Weights of a small image classifier: layers 8, batches of 192.
Rows from block 2 of a small image classifier, named by matrix and row number. Rows with one number belong to one neuron. Each number is 128 + 24 x the weight over its row's rms, rounded and kept within 0 to 255. All counts start at 0. Numbers have three digits each.
Before each neuron's rows are labels from the 100 images, of 14976, where the neuron reaches its largest size: "responds to" is what is common among them. Only what is clearly more common there than usual is listed. The data: stained colorectal tissue patches (NCT-CRC-HE-100K). In brackets: how many of the 100.
# gate: MLP gate (model.blocks.2.mlp.gate.weight, 672x256), inputs 0-127
# fc1: MLP up (model.blocks.2.mlp.fc1.weight, 672x256), inputs 0-127
# fc2: MLP down (model.blocks.2.mlp.fc2.weight, 256x672, transposed), outputs 0-127

responds to: tissue: lymphocytes (42)
gate.597:158145091163103155119134096083164135123136159123115110171083171106112124144109129161105115100120161141126082121155146150090113107132107123165114123089105147132118141125109136108149124119122138088135130125111142119133112159146120111112101110129124106104144157147125110152134132151116131070113145142092136130117152183159116141139139129147130162168126181100087108139173138088115115122087
fc1.597:166138143124110087115168124157082119121128090110080112104121137128117128138146122125127108152097077096096127120139101124168126111165134150113096089134127123138153088128114139151087157139129105145126123160140127111136135158124178143153119149148151133145147151104109065131155134184119101113108111096120099126115121135124172114105100145161127153120137079106128080125125092139110119138150
fc2.597:134113079141121093109192126140118134128103131099096138117110146124102135122133160098105094128151115155088159105149108088118121109152127093124133143150118143139120101128112106138124136151181185116143140131092124126089112132133162119125137117119126107128119141124165143095107113215149160115096105112117106134089117113160150130164137142138135174138091121153130088109131164108141123114098

responds to: tissue: lymphocytes (68)
gate.417:147138091160096144122140101097176136143134162127108121138074178106119116159115123165123122098132157135134086127148147139068106093138104110151117140091120150122118149126103146130158113116130166101138130104113137133133101154155134115108102093136141112110130148146129132132126137166109141093105130144087150131120156167173118125141156128147108146177116184103083120115168163089115119127087
fc1.417:132127140142136126091130111144088127123122088134120107111145147141118122129127110110127094155121087119092141134124078137122098098140142115091122109168118114123133096108138124136115158173147084179145133116125123136109177127114172165175131165132149148150162129118130108153171122157141132091111083098171100111124088136145145127111086153150129175118173104119103098117134142156144125142162
fc2.417:134110085158122066130171109134108140101101135122091131089082162110110127153113132091122088128141093138111132094143095094123099141125173117121143128151135132157131095161104092112130139119188138134135156137103145105099120160122147108094104098136105075116154141139154120131101117191137148123120124130139132151108123128133133141154136157144132180134099122149136114121109129094125123115080

responds to: tissue: normal colon mucosa (79)
gate.593:159169104122114172104121148145148114135155145123113139145166146146118101155115138149148116115146132148131105130124163099136131132102107146128133122131127132102133122143115089132134080115128176118124154151114102147117098104090115117132132095118155102119112123086141147177127062145115125102085151125085163176061089117163160115125091123167118145113148129115137106126151158141105126138125
fc1.593:141186121112137117146125152155115133142155070111097130147158132142134153136135102121134141113087134089100133129149149088154156096096111115113103083156101104136149134126110118141103101135094144118106163130172135148157134111085095143152126161138133104112132139115111119156134064130126131103122141114092138156112104124112148100112097127177151120127158120132163099138135128134128117132124
fc2.593:112120108135135151156132126114136155118116115137164088154099122105132136095186120145111140166179134143103137169119123109095115132175172100112128149107151163097120160174133105120130158126121157109104124138114124126102119154137138103097118135163107137118080139138147066083105138096133103094159098152125097130165130110149142148135180136103162139133119163127098138076160138109134146096118

responds to: tissue: normal colon mucosa (34)
gate.565:159114105142105140092150117104188146143135161102134152152086153104114126125123170202148129110144138165150142106124118120078096113105122126173147163073131132120090096128092153100183127159156148108166125107106113128113082152142146120124102089122136139113118130102148144151146108177129128111123132155117132125111119158198094145137141086142118140149125147124106103115154159105156148126098
fc1.565:161119159156144123180067111146142125119096122119115102167115163134170098130156138110064148077102152108147097137150179121174140140121082153117134118145138159174145132128124144087113120088118114152092131160165149093143147175140091152126127156154105113116143137153101090126118103099068122102129136129129132141155157108093142120101110131146117133110137155066157122148163093115100114116126
fc2.565:188096152151102140127099107120133134101131098125165145135090162100099130148162156132115131138119141114116124091133104104133127129119088152141140137120136111151114099119080147109154085158152089146162107141145107109102088148102109152128125100172110146115144117122114105138139055113135143129108137137135135129123081160125134112065126086156130136152140115089111105148205134148153095134147

responds to: tissue: smooth muscle (74)
gate.230:118132107097112130160121160143098151143154078126132140141141116155136162167134098114136135110092114098101124148146137158141158055132148112094067119135084125104112122145133154115089160101090119082093173094168137132178137112111127159138120125159144150133110162132132106165136151116125145131109109114121153127128104122136124092084156157132127131137188126167165070141129167123132133139131
fc1.230:119117149116138081194077097154135167140103124137142079128089170085146116109150161111134147125099163132156119118166122153137107111134124134134132143122144155152113116117126156089158110125157089118168103104155143088118129175135115145105093130146128128122131145151091142075124128140078138137158150155145137128184183155100063120118171117135092106137118154103116144131124149119127155119133
fc2.230:138158114135146140121160156119119131137144126098088161127154106150113170145088100136146116133082144096122136132146151149137154096098144124133073102149063103124131133108120151134094109130127134102118168132139146132198121112131128156130115122083123112130109128140150151164111121162118131146125152102122154132081112133114190090131101115149171111124155130185166110152132152106127113157119

responds to: tissue: tumour epithelium (51)
gate.40:159150088171100147096134100102179142156135147112102117163097169105102130165111143175114109111124158128127092126152134125085100082123109124160120124102115155127118138113110140148155107128139158112139135126113143117140112141151129105106102107138152099112132140128112128146130122151123132079092140137090138133102147180163126126134132119157140164178110186103098097126178139079131118145089
fc1.40:168099106133135088109173147169150124110131100116123089138125157097128168145152132096101116134099109108063131117128115081117144112115133113108131104144140155117150104123103110172092118135125151132129146122159148132134129133131160095138152109128099117149132092100119091119114085140134169106109123088129077109091129168163181138091093144188152165119101155129133116138140144117163117124132
fc2.40:142150080125121098092169114103134109146131095096111114114135155154107187131154127131115105130092087154100139156170099174090153111136122110117121109139080133152129121116096133153106119173118147098116114118097127145161139117107091131148124130086117128110105155148113119157184120177173090096098111116088127122144087146166122107181116109119140171114095106138145082127169178108155123153133

responds to: tissue: smooth muscle (89)
gate.79:116094143146139154157140133111162108162114098141150128155109141113150110140128132132086159106125133071154116160116170182067140121140108116164114134082085135116135135133131175159116115152084140102129122092143120143137120119148130095152141136124146134107092098138132142100147158126131130111131132100106118078131131151177157178144150098121110136137128141159130137133120168122136138143119
fc1.79:165121119161131103114152120106139150094148133158121126093129130137109133147149092181142140155137079120081147121130116114125106122100144080149179124111122129137131113144100130146097161155134133135159147151144144114136175108113126145147126157105143142134129114099151142133147128150151158137141134109136094116114095111147149135181117151135112106120138099145131144090126102141091106144137
fc2.79:112121131103104190169086146129124095134134107120121125167137123149170087113107163114084164139134164141141137107120120094146157135110082152167119142084130129146168112115130131136155099140100064125125102133125075141120106149106117136141135140156149127125138156116108134075142113090121110143143161149128130101156151163125091171086136132153109137125145165098132152112135112144138139114163

responds to: tissue: adipose tissue (45)
gate.297:166130109122079135137113071146152134151132117125114122163079191085124113188105151151086124090095119111136084106136143144121082085136085112157142103084137116145130105117097154114120114113137124131161141119132152102108121144124137136127127116155155122103149145116110098127162125163098153058101137113124124114129151174179102123110137129164096179153107174076122106128190131110096131133121
fc1.297:174106119138118097133088087147137150117108105171116120157134172099158102153156129119106142104125104116125117103155151162153076106122116113128174130143155112130099103128094144134124138125149115151163161159147135088093139155099129160129162115139102131146147147097124127090135137162075141100127167088131113144123163120180110128138135157171096150109126111080154100133153127151087120118148
fc2.297:129086180132138126134132152078137088108141120136132160138128090173134086090122125147120135129177125127146180132087112097112134164105115121154163134111134102104130156135149122153141127167104111155135124136121101128103111110130138107158158166126129142120152094101136152129168132080145086121140140096152098110102093114136124167142109119131123115102183115131132151143101112168138101145170

responds to: tissue: lymphocytes (66)
gate.568:161153097164103150104130095100166132129142150117109103157090164106102114140104133171116114107120136133123082118153142131069100109138117130143104126099113160125131140140109137136148109110133158096134123115122151116133103150160131108109099107154141101115151139149119110143123118158122135088099134137098138134119158176162134142143132140142118153185134184098112099131178146078113118116085
fc1.568:132090118113115115113102112116118174114166143120093131129136151112119105144101141114125116090117184128147095074157136186146128103118107136155115150139096087100096153105126130098151114102161111154130135122102157145106098115083118153114127102106172075107166145113137100175139162110115115122106146128124164131141134106132130132137087105131151144158132091122157092166137133108135088085148
fc2.568:142068111150134118114072121118108157098114159150135108140091130073114144124097145105128124106144134115128057079157168096164110140098123133135154134134141097158106149130122127114124117106147130154179156127123160098049134141128170160090148104131145069130120111121135157104107181148128190146137137148152106153106131126101134166128100082149139113160053140139155139122130119141104135105110

responds to: tissue: tumour epithelium (39); tissue: debris (29)
gate.266:121170130188128154146129114096167111132128167119128078148111126139136102133155112114118116098118162132129101143161177150109137136158117143127125123129137181151138153141142124129120099110087137120093109148113130144166088136177121091122148122125108109102132126139102114105113132132126133079146149142082141136138157129134131147160162139113125125127133142106123150131139130113096127105110
fc1.266:146116120146119116189123127105164159158091149169169158141089128071155098152137158119105163056163126086156140102090170143148132128141094149147171154121094122134084129122110166108147122087094129131123160120150124115099086134136115105112152097135128141140096128118112151094129153116115137122134151102107111129146138132179117143136156085131066156118088146122148145108104112155104156114134
fc2.266:153106123134161097100161104146123144121124143157115111104116168089102141113104119142139087173155103151126116133109095178120088150148170132123129114139160109093117109131134061108114147120181126105155129139127117121111183144119163109077089111122120124146107104137168121134121144139125135145131130104180143141117134119125128138136101166095142131129104099133099122119097145128122127133131

responds to: tissue: mucus (65)
gate.22:156146080153101153099147089081168132140140157120103113162078166103110125136111131185120109108114148158121097122154124129083092084134112112148109137099121159124102145133122140126152140120146160096143122111100151107131111148156136114112093123142150106117133158143145126146131135163120122080108132152100134127106145165160128140139135119151133150176138168115090100118160154076128122117083
fc1.22:189096148137130135131123107117157118093147157099076151103126138141133109111109127151118120120076148131159118096139101142140115151107105126151145115112106099178134153100126102087149114116158142138148133107107100130102112140113082134102091116124120100104081104115162152154141158119138109145158127130177143145156140139120121111144109099095142057104084100106102124121137108139143144133131
fc2.22:145118152146135111134134143102131177112099157154154136138086129121160110158097160148117143104127113118136155123115125151115117116110119108146133139116086113127079151095102142119156106142135139149143120135149148121074149087118107162148109162106127170123131097137199154159129156100131144156136122139154121090140109139110137124141125056121133112147100132164134160070117136131142127105124

responds to: tissue: debris (39)
gate.257:157150092164098147104155097103166142149149157124116129167088164107107126150108133183114114096107152133133078121153137149089104095123107112164120129085104137130118141124110149122151125106137156102141141130128139119127098128138119131115100106139134107116133155135111111163137119145124134087092132125088137131117130189169142123138127128159131144173129178097090093121162141078116120134093
fc1.257:109133119138100124114124122140094140163136120131143140169123159112138101150158108114116132128117131075112096125134174154124168097124127160127138141135145131092130128158151136144097133095068135116116130138123119126135126121110083134143142141144092167131123129144094089142114081098119125084128150084120084103131126125136119105090172094160118135149132163111169124144131125152107060123114
fc2.257:085107117112115190123142124171100099114199102161110144140137149143147151132080084117103127119094107125104091087159144106177165085136115150077114090107142111093161153137110139162113120140106147113114145099128119157167127150116112140133140079161112134131112147127113097099133113130148143095098111092102152129118127113126143155138125151143146131107109149125144099141167137100120137140149

responds to: tissue: debris (76)
gate.329:151142087158106146088132095097164122131148166121101112149082162103107122149103145181119114108120147150137105112162132125083100102125115121155129122085112146139118141124112137126149123116147149105147122120109146116128101161140128115112087095137137103114137145142136121150130134157115129083106138146092127126124154185158122137153122121148133147194116164093090098129170150075126123131080
fc1.329:113133116139116100095144147107146122134129138150132135111133122109171159127148120152131130131137141114119147101094131113079125116119147088120152133134082175135179107158087130182072146168101083103085102124099124100135153132159134129100110103169132160140104102099149125113102114149117159123131122143130077132134102124111148167114134172160147096118097159154116135130100123122153135122120
fc2.329:116126114078103092093158124140138136136167089093129135130156111148161161130154123126171119126091115108071184112155127138131140085163140097111112117124089133137124152143099144170114152174105140092102110158138127139157128101100100156159099157093134161139102157120142124111149113185122113140124087148115113100169128147148130106111177137151125126105130121164148064137097150121128137107167

responds to: tissue: mucus (53)
gate.253:146147074151100149097150092089176142137142166112108119163081158105104125148102137177112109100117156163125095111153131123090092085119101096152129116103109139136102141121109140122157118121146159099146133112121147116136109142146129129106102107149149098113133153134123128152129141172114131091097139139103135139110143170154129139143126115149131151179119169106082103116169152066107128132091
fc1.253:178151122114102112147125124155134130165181124170135127126143151121063124135145171163144141127117128115133156124132094124137104082146121141199114139099094075129117148130128159145156096164140106092154097168151111147162091115141107140145138143136110164149118121151140125121131110116154065100152129114151142101158125129149142111081121105098107137172167108096100137116176151151096133156158
fc2.253:154134133126159127131131108140115152098125154120135124116111130109127139131134127097124142157184141170106126095127115077170094139124102105168137117098155095078097078118151086110162094105188105126177125152100107151098124173101145130107142123135074133127092124131124088085087060127115182167131107138178133164117154120125147146121154165134136126140139095113138135098110099127125130103124

responds to: tissue: smooth muscle (68)
gate.244:128152098136115156128117136112097122155158130130145139155122136126117168150135107147124137129130115108130114160136130154093154102135132091115094122121095154091121147159117146123105169090109137107104166076140188130160114108101146157120118123154146123120143156118174117178123127163145145106096099130100133131089064140180135112083131137119159108136177134147153108161131150096153136149107
fc1.244:118132135127120093130104096166129136126126146165100096107098174105110093116116145130105093132152132157116140124160112104124090129153107146147166131123174146157145105122139089153157102158162105150157097155117136099108157160156136118114127126132150137118187149136100142087132128165086144125170145148148114119156162139102087142151141138146102133154098147078092168129145104127108120103127
fc2.244:118115128105132127127145127141125154157148081109133137126145116134124158130118117145170140132075166081101136118135169157141135093098151112148091115145089075144119155116116161135112096129104120103135142135165135154177110093154132146135133136080148117134093121149147175156102132172083111160125144096123170140092118152111167083113121095125125109131147158123151122149119140120111091157107

responds to: tissue: smooth muscle (77)
gate.278:119126088112119111111159146166135131131151124090110110176138138087136160140075131148097106135095162130114094122118131127146144102113117156126086101107115158119117101124107135119127095085163131094132141111136102127140114154156129144104078120138134097117118120135122072156121111132105170128104112134127143140128143165129128117116123139128157163163137170132111090147134124100143109106076
fc1.278:118171105093125143119147154145117116146147125088135110178152122118148162109121122139102116156106130141105137165108162118154135111098115146113102117120123117099118125110136106120118105096149123059105138140123099148161122130127096167190117158115094122121098148157126084157118095091088146141126094097132157173116121130110174106110124135092144144146175159129147126113134131144129093134131
fc2.278:132184123127087130136141158135151130094142154168120179135131125142151109154140148122130096137166123174136130099117121138180132159094170108196158144096167092125121094131141104113146107090145123162180162146092111179090087105096138123114134101096142141115093112104146112153143108110144165164075128120141167165121111138155107145135120144142108116121092116109131133091133100149113102110150

responds to: tissue: adipose tissue (29)
gate.300:165149088161091144096135101098168141147137157113112109160094170106105126156116139172120115114116142136125095120154130137084106093125117107139121135088116164140108136129109132125142113104152152096133133121113146117123114152156114111114095116129144097114125164138125103150132125154120124077090130135104139137113144176166122146136135124148128160180122172095091096115172154076129122126080
fc1.300:124107122127122111158154140112107149157061106092112094118089143118155092158145098090110124105126048111112091107124131130104123118150125159079108134134161172142119106108104106123086096131088127112110148095144145119144144134142113110154148120118157138101161121130073100166102096139116154073126100106108114134095143130154125118135138115169087181132168128145163130151140128145133130120144
fc2.300:135161107114101131129157124125116099119129091089088139106106118165111154160154105106118080124075106127123103136170121138114126107156137161117097123143108131172143110134134113114127120145119151133106135115123127111157115103143091128145150108149141122104143160160088081148154102135159111094098104090130133140145135129138144087131123146140120187109133108142115090145178153128096094129130

responds to: tissue: tumour epithelium (46)
gate.280:156154075161109147101145101088167136145136169120118120145089149110116119152101127177111111106117152151140103119156132124100091090121105111156116124096111139135114149124119134128139115128142160104134136127124149122137099137143116131100101108146146103103133144129118131154127137172122126092105140131089135148113150183167131139155123111151133149193124159092088102116169141069123129133087
fc1.280:150106159095114113141126099139100127167128126136088096130102155113112111086106161129151108126146110170156129098152115158123122104110134093150118158153125082109140171102164127106176149117144119154161099085131119129068130141153147135139134164175159136125115164159185154097134138135076100123100102097134162133101122081134101124127096147062144168125114150133104126111131147134119110139141
fc2.280:124132163143118145137090143152115150127109139137138106144127159128096073094117145129134096171153146154132130119110073114123092149148123110125164120124154121125140148149186135104136180114187125164162076101123161111074147127145147173117148154112156130101151115118159142157107115123135137140120081109171112129112108078126118133103127150131118141118128100140106145121117098109137145108062

responds to: tissue: smooth muscle (43); tissue: debris (31)
gate.82:156147072163104147094135102089164128132149166133108123160101161104105127153095138188115108108126147145128095124157135126074099091119115107152116124109099146145118146127113137127149127113135160110146117127104146116126117143142129121105087111142142106110137139133135120160130121160127125077098137137096132129102138176174129130136128131142138147183119168105083102118167139066117120132087
fc1.82:142146125150108169161144144124100129156133105140110138146125119160147067152094104147131122149139126122123143163123128097124120110175103129153121114169134126105115169142142120119144128111086114110150095115154108161115142115145163140149164155113129187129118140156146143078117127119112080101118112071132174107112074128115178080123115136061099144120170131125074093130140164130079103153113
fc2.82:110098129121118143153111138176122108139139115130134140094153153110126129076107132076092105172161134155130156137124124134144104163165128160093141114136159143125147130130145108137125071130152137148148124134095119092130147127148130104111119123105128163159152127125182180091104123141098106155102161099126157143097132094133147117122106145100163152075122099149131114135106149123162167173099

responds to: tissue: tumour epithelium (39); tissue: mucus (29)
gate.652:124155091182126097140118127106145156175100190138151126165097139073145139134147140126111138094157131150145111109113152113106115123145114133131153169131154164132088122152105152131114135098120127128128149111112138084131088162139134084070114082168096118156135139105118082107127094130112130077111118130098102146108130138164095144097168124150132156145110154129141109133118128111161178087122
fc1.652:116133091142132081127093152126098159121098136126131109127130110124159151132163098110143148107161099134100119111135154105140134135134141145092165139146172170147116096150096125113086160091131137151096171128125164063155125153116114132098122092143104113157161137098136082114110099146088164123143138148135083165118150091121089118114166138172115117142144097143164100141097108138145167093139
fc2.652:120082167121137123141119116084106099132116127160156136088103129123131106136084149111149135129134137073156138105136120118114121170120115119160140131121134093145140155112153143145153124145106095184168123158142113117111089100115120109126169132133150136135142095123100183065138134143131113135115164123139139121117132119117129130118131104094127113052113118107142178138100103163092104158179

responds to: tissue: smooth muscle (43)
gate.562:151153117165101161122119114100150115162139121116114146187105178125089146165104142146101131116107164129149100142148106146073108074125100140171110125083084132150106132116132159122151123147141142122150150105131136105125114134129117143132103108139138125108156149145114123144143124165117146105090119114105148109116131177193136121117122117160138162169146176125113070144161165096131123159112
fc1.562:122090151108132100134150136126114126095180147099114142088136097139104165135096119119139146129130054132140151130103108126137124111102196117157124152136108091146120140136139137144101187135119107131135127114146112133117150099153102156151113157124148146142096120133173156134127157117144148186107124138182142125118132118157093121155095181093126121132143115162135142118064107128131122152121
fc2.562:123082098085118173110141170112101150118084122111155123097091122113124138128151136146162140116115138120112140119108104161130131145145133108131135156134101135117108160123107176101128143121128124097136173115138128097146086121122149122108088090161165119131101152106135125095121129140134079127175172135097100125122133131100079150114153107110152080072120129184149127108136133131163173159141

responds to: tissue: lymphocytes (85)
gate.527:153137098165111145122136098082182147139142158120116112170091166109108131140114141171106107112110152157132086117151125145080109106132107110164116133086107148126107128127098149113166121123140150092151127114115130118138111150145132126102101107138140108110128147149119118144143130164118137090103141127098140131118148180163114130155136126155130159157126177104091109124167161080122122128091
fc1.527:141135121100108084120162119170133146133171126132086122109148143113119142132106124116127120162089123141089161088149103163151119100096129114117135144160124109116132118083118107129150133151162128125126120148161114103099183131101138140122122143160111163123144127112095133143155111142148102080143091103121125139122108118128178130104079156128148147110106059122088126135154132137115102149149
fc2.527:159131108166142084097145132130131138117132154112093122122105147118107137138156145108111123139152139169118134085136084102113139147107149089128149139140130121154114079132085094103122120125177140126149149164090134131110119141081124106113124095125057113130122136138167122155130090176128167107132126113139112170098092106133151165160146132147154150147099090135156105114131159128153126116119

responds to: tissue: adipose tissue (36)
gate.357:155151089167117133134118095111194136150129133103126138161073187080122121154123152153114133093110136127123100117129145139093118114128121131158129135086138168170097108130075145107145111112133142081122148123130119102136097158122111111122090079142122112084120139116113106143152113157102159088133152160108133123143153170162126135118163113162123161166129190092112115137148144101142126125096
fc1.357:080120113141117113152159112156137109161148100121128100128159084139141104106116149127100102156118101167144159140154108136105159126148150120150090145120125112111103128162144123140127163141130104091094074116086090151146099085124140104189129148129154146162080129112129160123148128118176094102121066121127136090104142128116112144125155144106118206127143113159120127067123155115177135156135
fc2.357:133190129143135131151096156133173137142159149162145122131111135139131150139098113109122135125139132165136101158121143138128135102121115143115101118086124170098126106126095154114153132095125104101117132100129137148162146130151088141147095119168151130145135123122093135117109082088141162133130079168118120105133099097131129101069132138149121119098167157141139100102138110130136123086116

responds to: tissue: smooth muscle (63)
gate.161:123152109139117143132101117117167116176159108118142131182145152102146137153116145121093150094080133121149107117140148137106129110135112147155125115113081147159146130150119161151134107129111117097133118118171107130156108140129101123156132115150120144118110135121116132126122129127106129075117164145081141096136158168145137129132120114150124170157114178114142112133138144090157143165107
fc1.161:140129127163163140118155139100115147073127139101127132099098124136156155113167137145143118111108121124092130141128118146117120132112128083105123172140124133102090130100119141103093165167146163165148165094102144135097135142164143105108105135135143107131166111138170134137102147156120161135147125139129060099100140099127107179165139122149101082124156102171111141142117126138113124100111
fc2.161:161136128116122141170090130119141117142124099126144101147095147132141067158158172108092162109133104112115093099128144122137155123141066121144124132093112135113153096129092162126154094148111121120139126120143103139126102124116139116167143126146134151124135147120092135090157117133148159101142136145083087092127135149141121179151178105169069134157120136131137122117153121126134158098146

responds to: tissue: mucus (58)
gate.68:143149098155100136106132099102164142141142145117103120170097187099118126151104138176117123111109164145124082122156121136090108093103098123154123120097115150145120134113107148134157112117137158112134133114112143117133119144147113125103093107147154107100138155125127127148125134156120128079092132137106121125104149181159119124140137124162141150177108189106096101113176153081127119144096
fc1.68:131091126138130103108126160138111121111121124125065122136138154102178141147121132100099148097110122100119079092130152073104152149081112111091119097125148151164146130127090126141095098103108129127116127141135180136123137165137124114122086102135100071115129119109124131131128086136107149116119140172088085122132131141123130162146100125189128118142096162132149101137106148135133118130110
fc2.68:142135118105105105130118119119140115138123123090067127117125156128098143133095159135123085111080131119147118115169101122090134105149099119140148106147109121158133124100159134164125135189124157123110109097127145097118145110135124123159136148128160111118201152146116139170167128145140077114095114112105122099133109139152128108148095103160127161106112110118112107155174177147110104157141

responds to: tissue: mucus (69)
gate.656:152160087157103135098149102085164141150131157120108107159092173106101122144094146172113111115115154143133093104152129125076088101121111107164120128088120143128109141122107137131142123125152149104146129121110148127133108146160112108115102114148135100122127148136116102136134125147116130076098138137101143139108144178161118134141138120143132177166116169099080098114166141074122121137087
fc1.656:167128109135106136112171171098105126102093116113062138104114149136120158118127129103090113175089083106110094126121128088108157167140104082091119135134159131107115098127103120105066130136147127093053132112107119130129159162166116109126100121117125111122148139110132069127104118115139131102106105128106108148130111153115119145129137151138117168110130125133154146118162126157130120120157
fc2.656:108163109123121113124175140108130094150136090085109127113114122149130152117139145133117116117096086127118170152159124149077134108161150132132089121138082147181147134143141144117119141155105158125097115113097109139177153109147085128170160148109147121116114174161135139133159118145157085088100092125093124083141121152150117107155128143123113204101145145154111093125133174115147109127128

responds to: tissue: lymphocytes (50); tissue: mucus (27)
gate.332:165141091164096153095142108094157139149131165114108122159095176092112139158098142166130113101111163141133097113163129133070099085111120110157127135107110151126119142131097148120151122124147153115146127111110138106125114150139117117123082108134144112106140149130128127151122109155124140078090136147098134119111133177168118133145132120159140150189118171111100101121165148072128126128078
fc1.332:138188121160102142200133146117119115168116104101149136125101140098113110165145153139107127158133088137116145184102136156093115121155121137137130159096176157153143079150156116103112179113118123080114151124108115117143131096123119100114121131123176153097124126132164097134131116116119130119128094121129128128102135118181105099104165145093105139149145118109117159126135131126101141120176
fc2.332:121155133123118108182142168147093133123124093120114152115120122152118142165145096117144086160131133085114170153137113136118145133106165131143111136103120140119152095147148111106131173112129107108105117099151112115159114117124152137116105142182173168087138119143098081149125087085136149162103103111154125132128092122130124074073157185112122126124167130157126148153111095095114096149090

responds to: tissue: normal colon mucosa (44); tissue: smooth muscle (32)
gate.366:112089126088108092110143135134101146126119133077119142154128121122140152142110160120149137080094158098121103079137144115138143112104103148128098125145110100155119126098130190095110108101124110130119173084150158085097083139155129158113117093179123081105135173147091101141137128135112117142113138145141118138131151150117117127081129082165133156150130148123136109143120108115138172100091
fc1.366:146169118120124151137140140154134115126148143117127138101150136134113126124149133162108090182129129166138149209128088138117119124148120094140126111091096170079135089149129089126131158116161150094118121141087109155134155102099124131151117155095150154111093116109113102132126117106147137131087091107129165127117092133149157093125141171095156139125148100149112120104158161095138106176120
fc2.366:122127141120140151122125157134114127131094135123148125113143075140159113139139169088108126107136121143129132166125144145150154140132125135115154151148111134090128116148169131134139126122134150135121130088089101139073107111136183141138159115078163131116084123139168154139114166096176084168128116105130141111121111096142120158149154109136110175105082096203171160129108164124137161132087

responds to: tissue: normal colon mucosa (61)
gate.637:117124085125101120126155167107114141120113138093106160122142116136158163165134137127141131093123148125103153133101139101136160144110140119120127107121075168099127123130117147132111118122112168090085188109121142135139066124115134123126129088150120131115094128112096073138123124094161156138121145122070110131091071107121149119106150128131177140147144118157160108134134126118160132142111
fc1.637:132130147103120183084128109112097089094172170101096123118132123148085138083080128158151086172105123169137123149135067099127126144136144073139110111122112129130154142146163123115139165117178130133130102122091130149126149120126149173116096155121181102083115159157149144147148160132120091124093112146136128134127127124110131104145088150093152136097120126112094131113177118095101137156127
fc2.637:166129108132144138166134112156166165122161104144183106181124126109144116136127100158090158133165108095117149135119168174137151083110122137145143159092110109110099131115112135124141121130111120093116159136153117117138123138107128135150130122111123137112092148138152100167166149096109107108129119099141133134136100163191173143124148083143106128155170163122133153087143135138118134106144

responds to: tissue: tumour epithelium (40); tissue: normal colon mucosa (28)
gate.569:140130094146099083152142134124164179104125176112137138163118131079140127125132128132128120094157139140119145086118144113116115125124110131116155155126145175147073084131102123141123125107138148114105163138127151089107089183140135107084102082167095116155120137079100079108127086136116175101115135152111094145121137142139113162107182113176116125160110137152138126113137125128162147094103
fc1.569:140138148110144158100121101129126101166138091122120093152117150133093161123099120151096109158086127108143084175147099182115112114126123133155100080125104106088160159100175134127139143140133090119164091101160105168159159106124087154160112169128159146099151137152125147154149141112132099133112115083159182092147140151132144124122083140094125154128146159089093111131149160102126101181128
fc2.569:116146108121157111095148138136099146122091086119102112134132134131151146165151087157146125146115079110091120139135126147126121067103166108097123089183145150098107120125107127133089162138122156114131135112154181104122191124126124144117138155134151122126144119138125117142115194180111121085130130102109079149125140148112112145137129128188118132179130150152127110115135139087139163111098

responds to: tissue: debris (97)
gate.263:150143095156109145074127101092147131125152149120105119171095158102097122132092118167135100112105142138117108126164123135061097106141137114143120122111100171138118130131120134147150142134140153103132110124108157099140123163156140119101093115162149107136149145132142125139124144160115138081102134138102110128114130185156115142131140127150136149184119190123081103126177139080132123138092
fc1.263:116107119123099064101115140144122128106118120162125133122134103108184160129136134088127150092113114115107143072130110126162152135132153122105144131137143133155143122150109139139082144136112101164095157122147154091144112150126114128109093125154077116156139135096120138113142150110128139130160155178121108117198143150085111145142147133197161089126096149163159130141048087135163169085131
fc2.263:121103111078119123094132114120109135126157075091110090141161096147163136117130105163148148129106130124086144136137138114141137086153117127115100120122113154157154147138102140155104119156108134107114111127179120119175139122120103162159116148117145108155094179119111112094147150142111101109141133177114100123147159125123109136133134101144123124141124144111139115122142150113154150109140

responds to: tissue: tumour epithelium (48)
gate.476:151144092153092148093147107089169137144154151119120130172097182084107129156084130179103118101114150143131100108153136135087100089114101114156121123098101151140100128131104142135146120122140147099135136124115149115141125158137127123105091109150137115101138133119129116144135130167120135086095141127091134120104150196164119148129120131167140159174110180112095107126162154095130118123101
fc1.476:137132139132120077115138127154112125134084140131101142149117124115203153147123106127125135118109127121113155116088137105137166130099131120106129102125147146129096093150076150163107125104110118132113158128120167121137114137137117088096098113109116111150129093073110120114128129096112137131110126132094124127131116155143095159106131138161155123124101189166136130152093089134141115090125
fc2.476:133137123110119129109109119111108134152150088100100107123128133168131158136108111144120105108060138101108128131178135158107151062126131126110109108139111127140127148100129160182125143190095147123114112107172146105169153122120111150175129145117183103146158168156096136143163145153113095116109113122084113085125128147139108103125117086144112141134158144130146091126151176100115124142123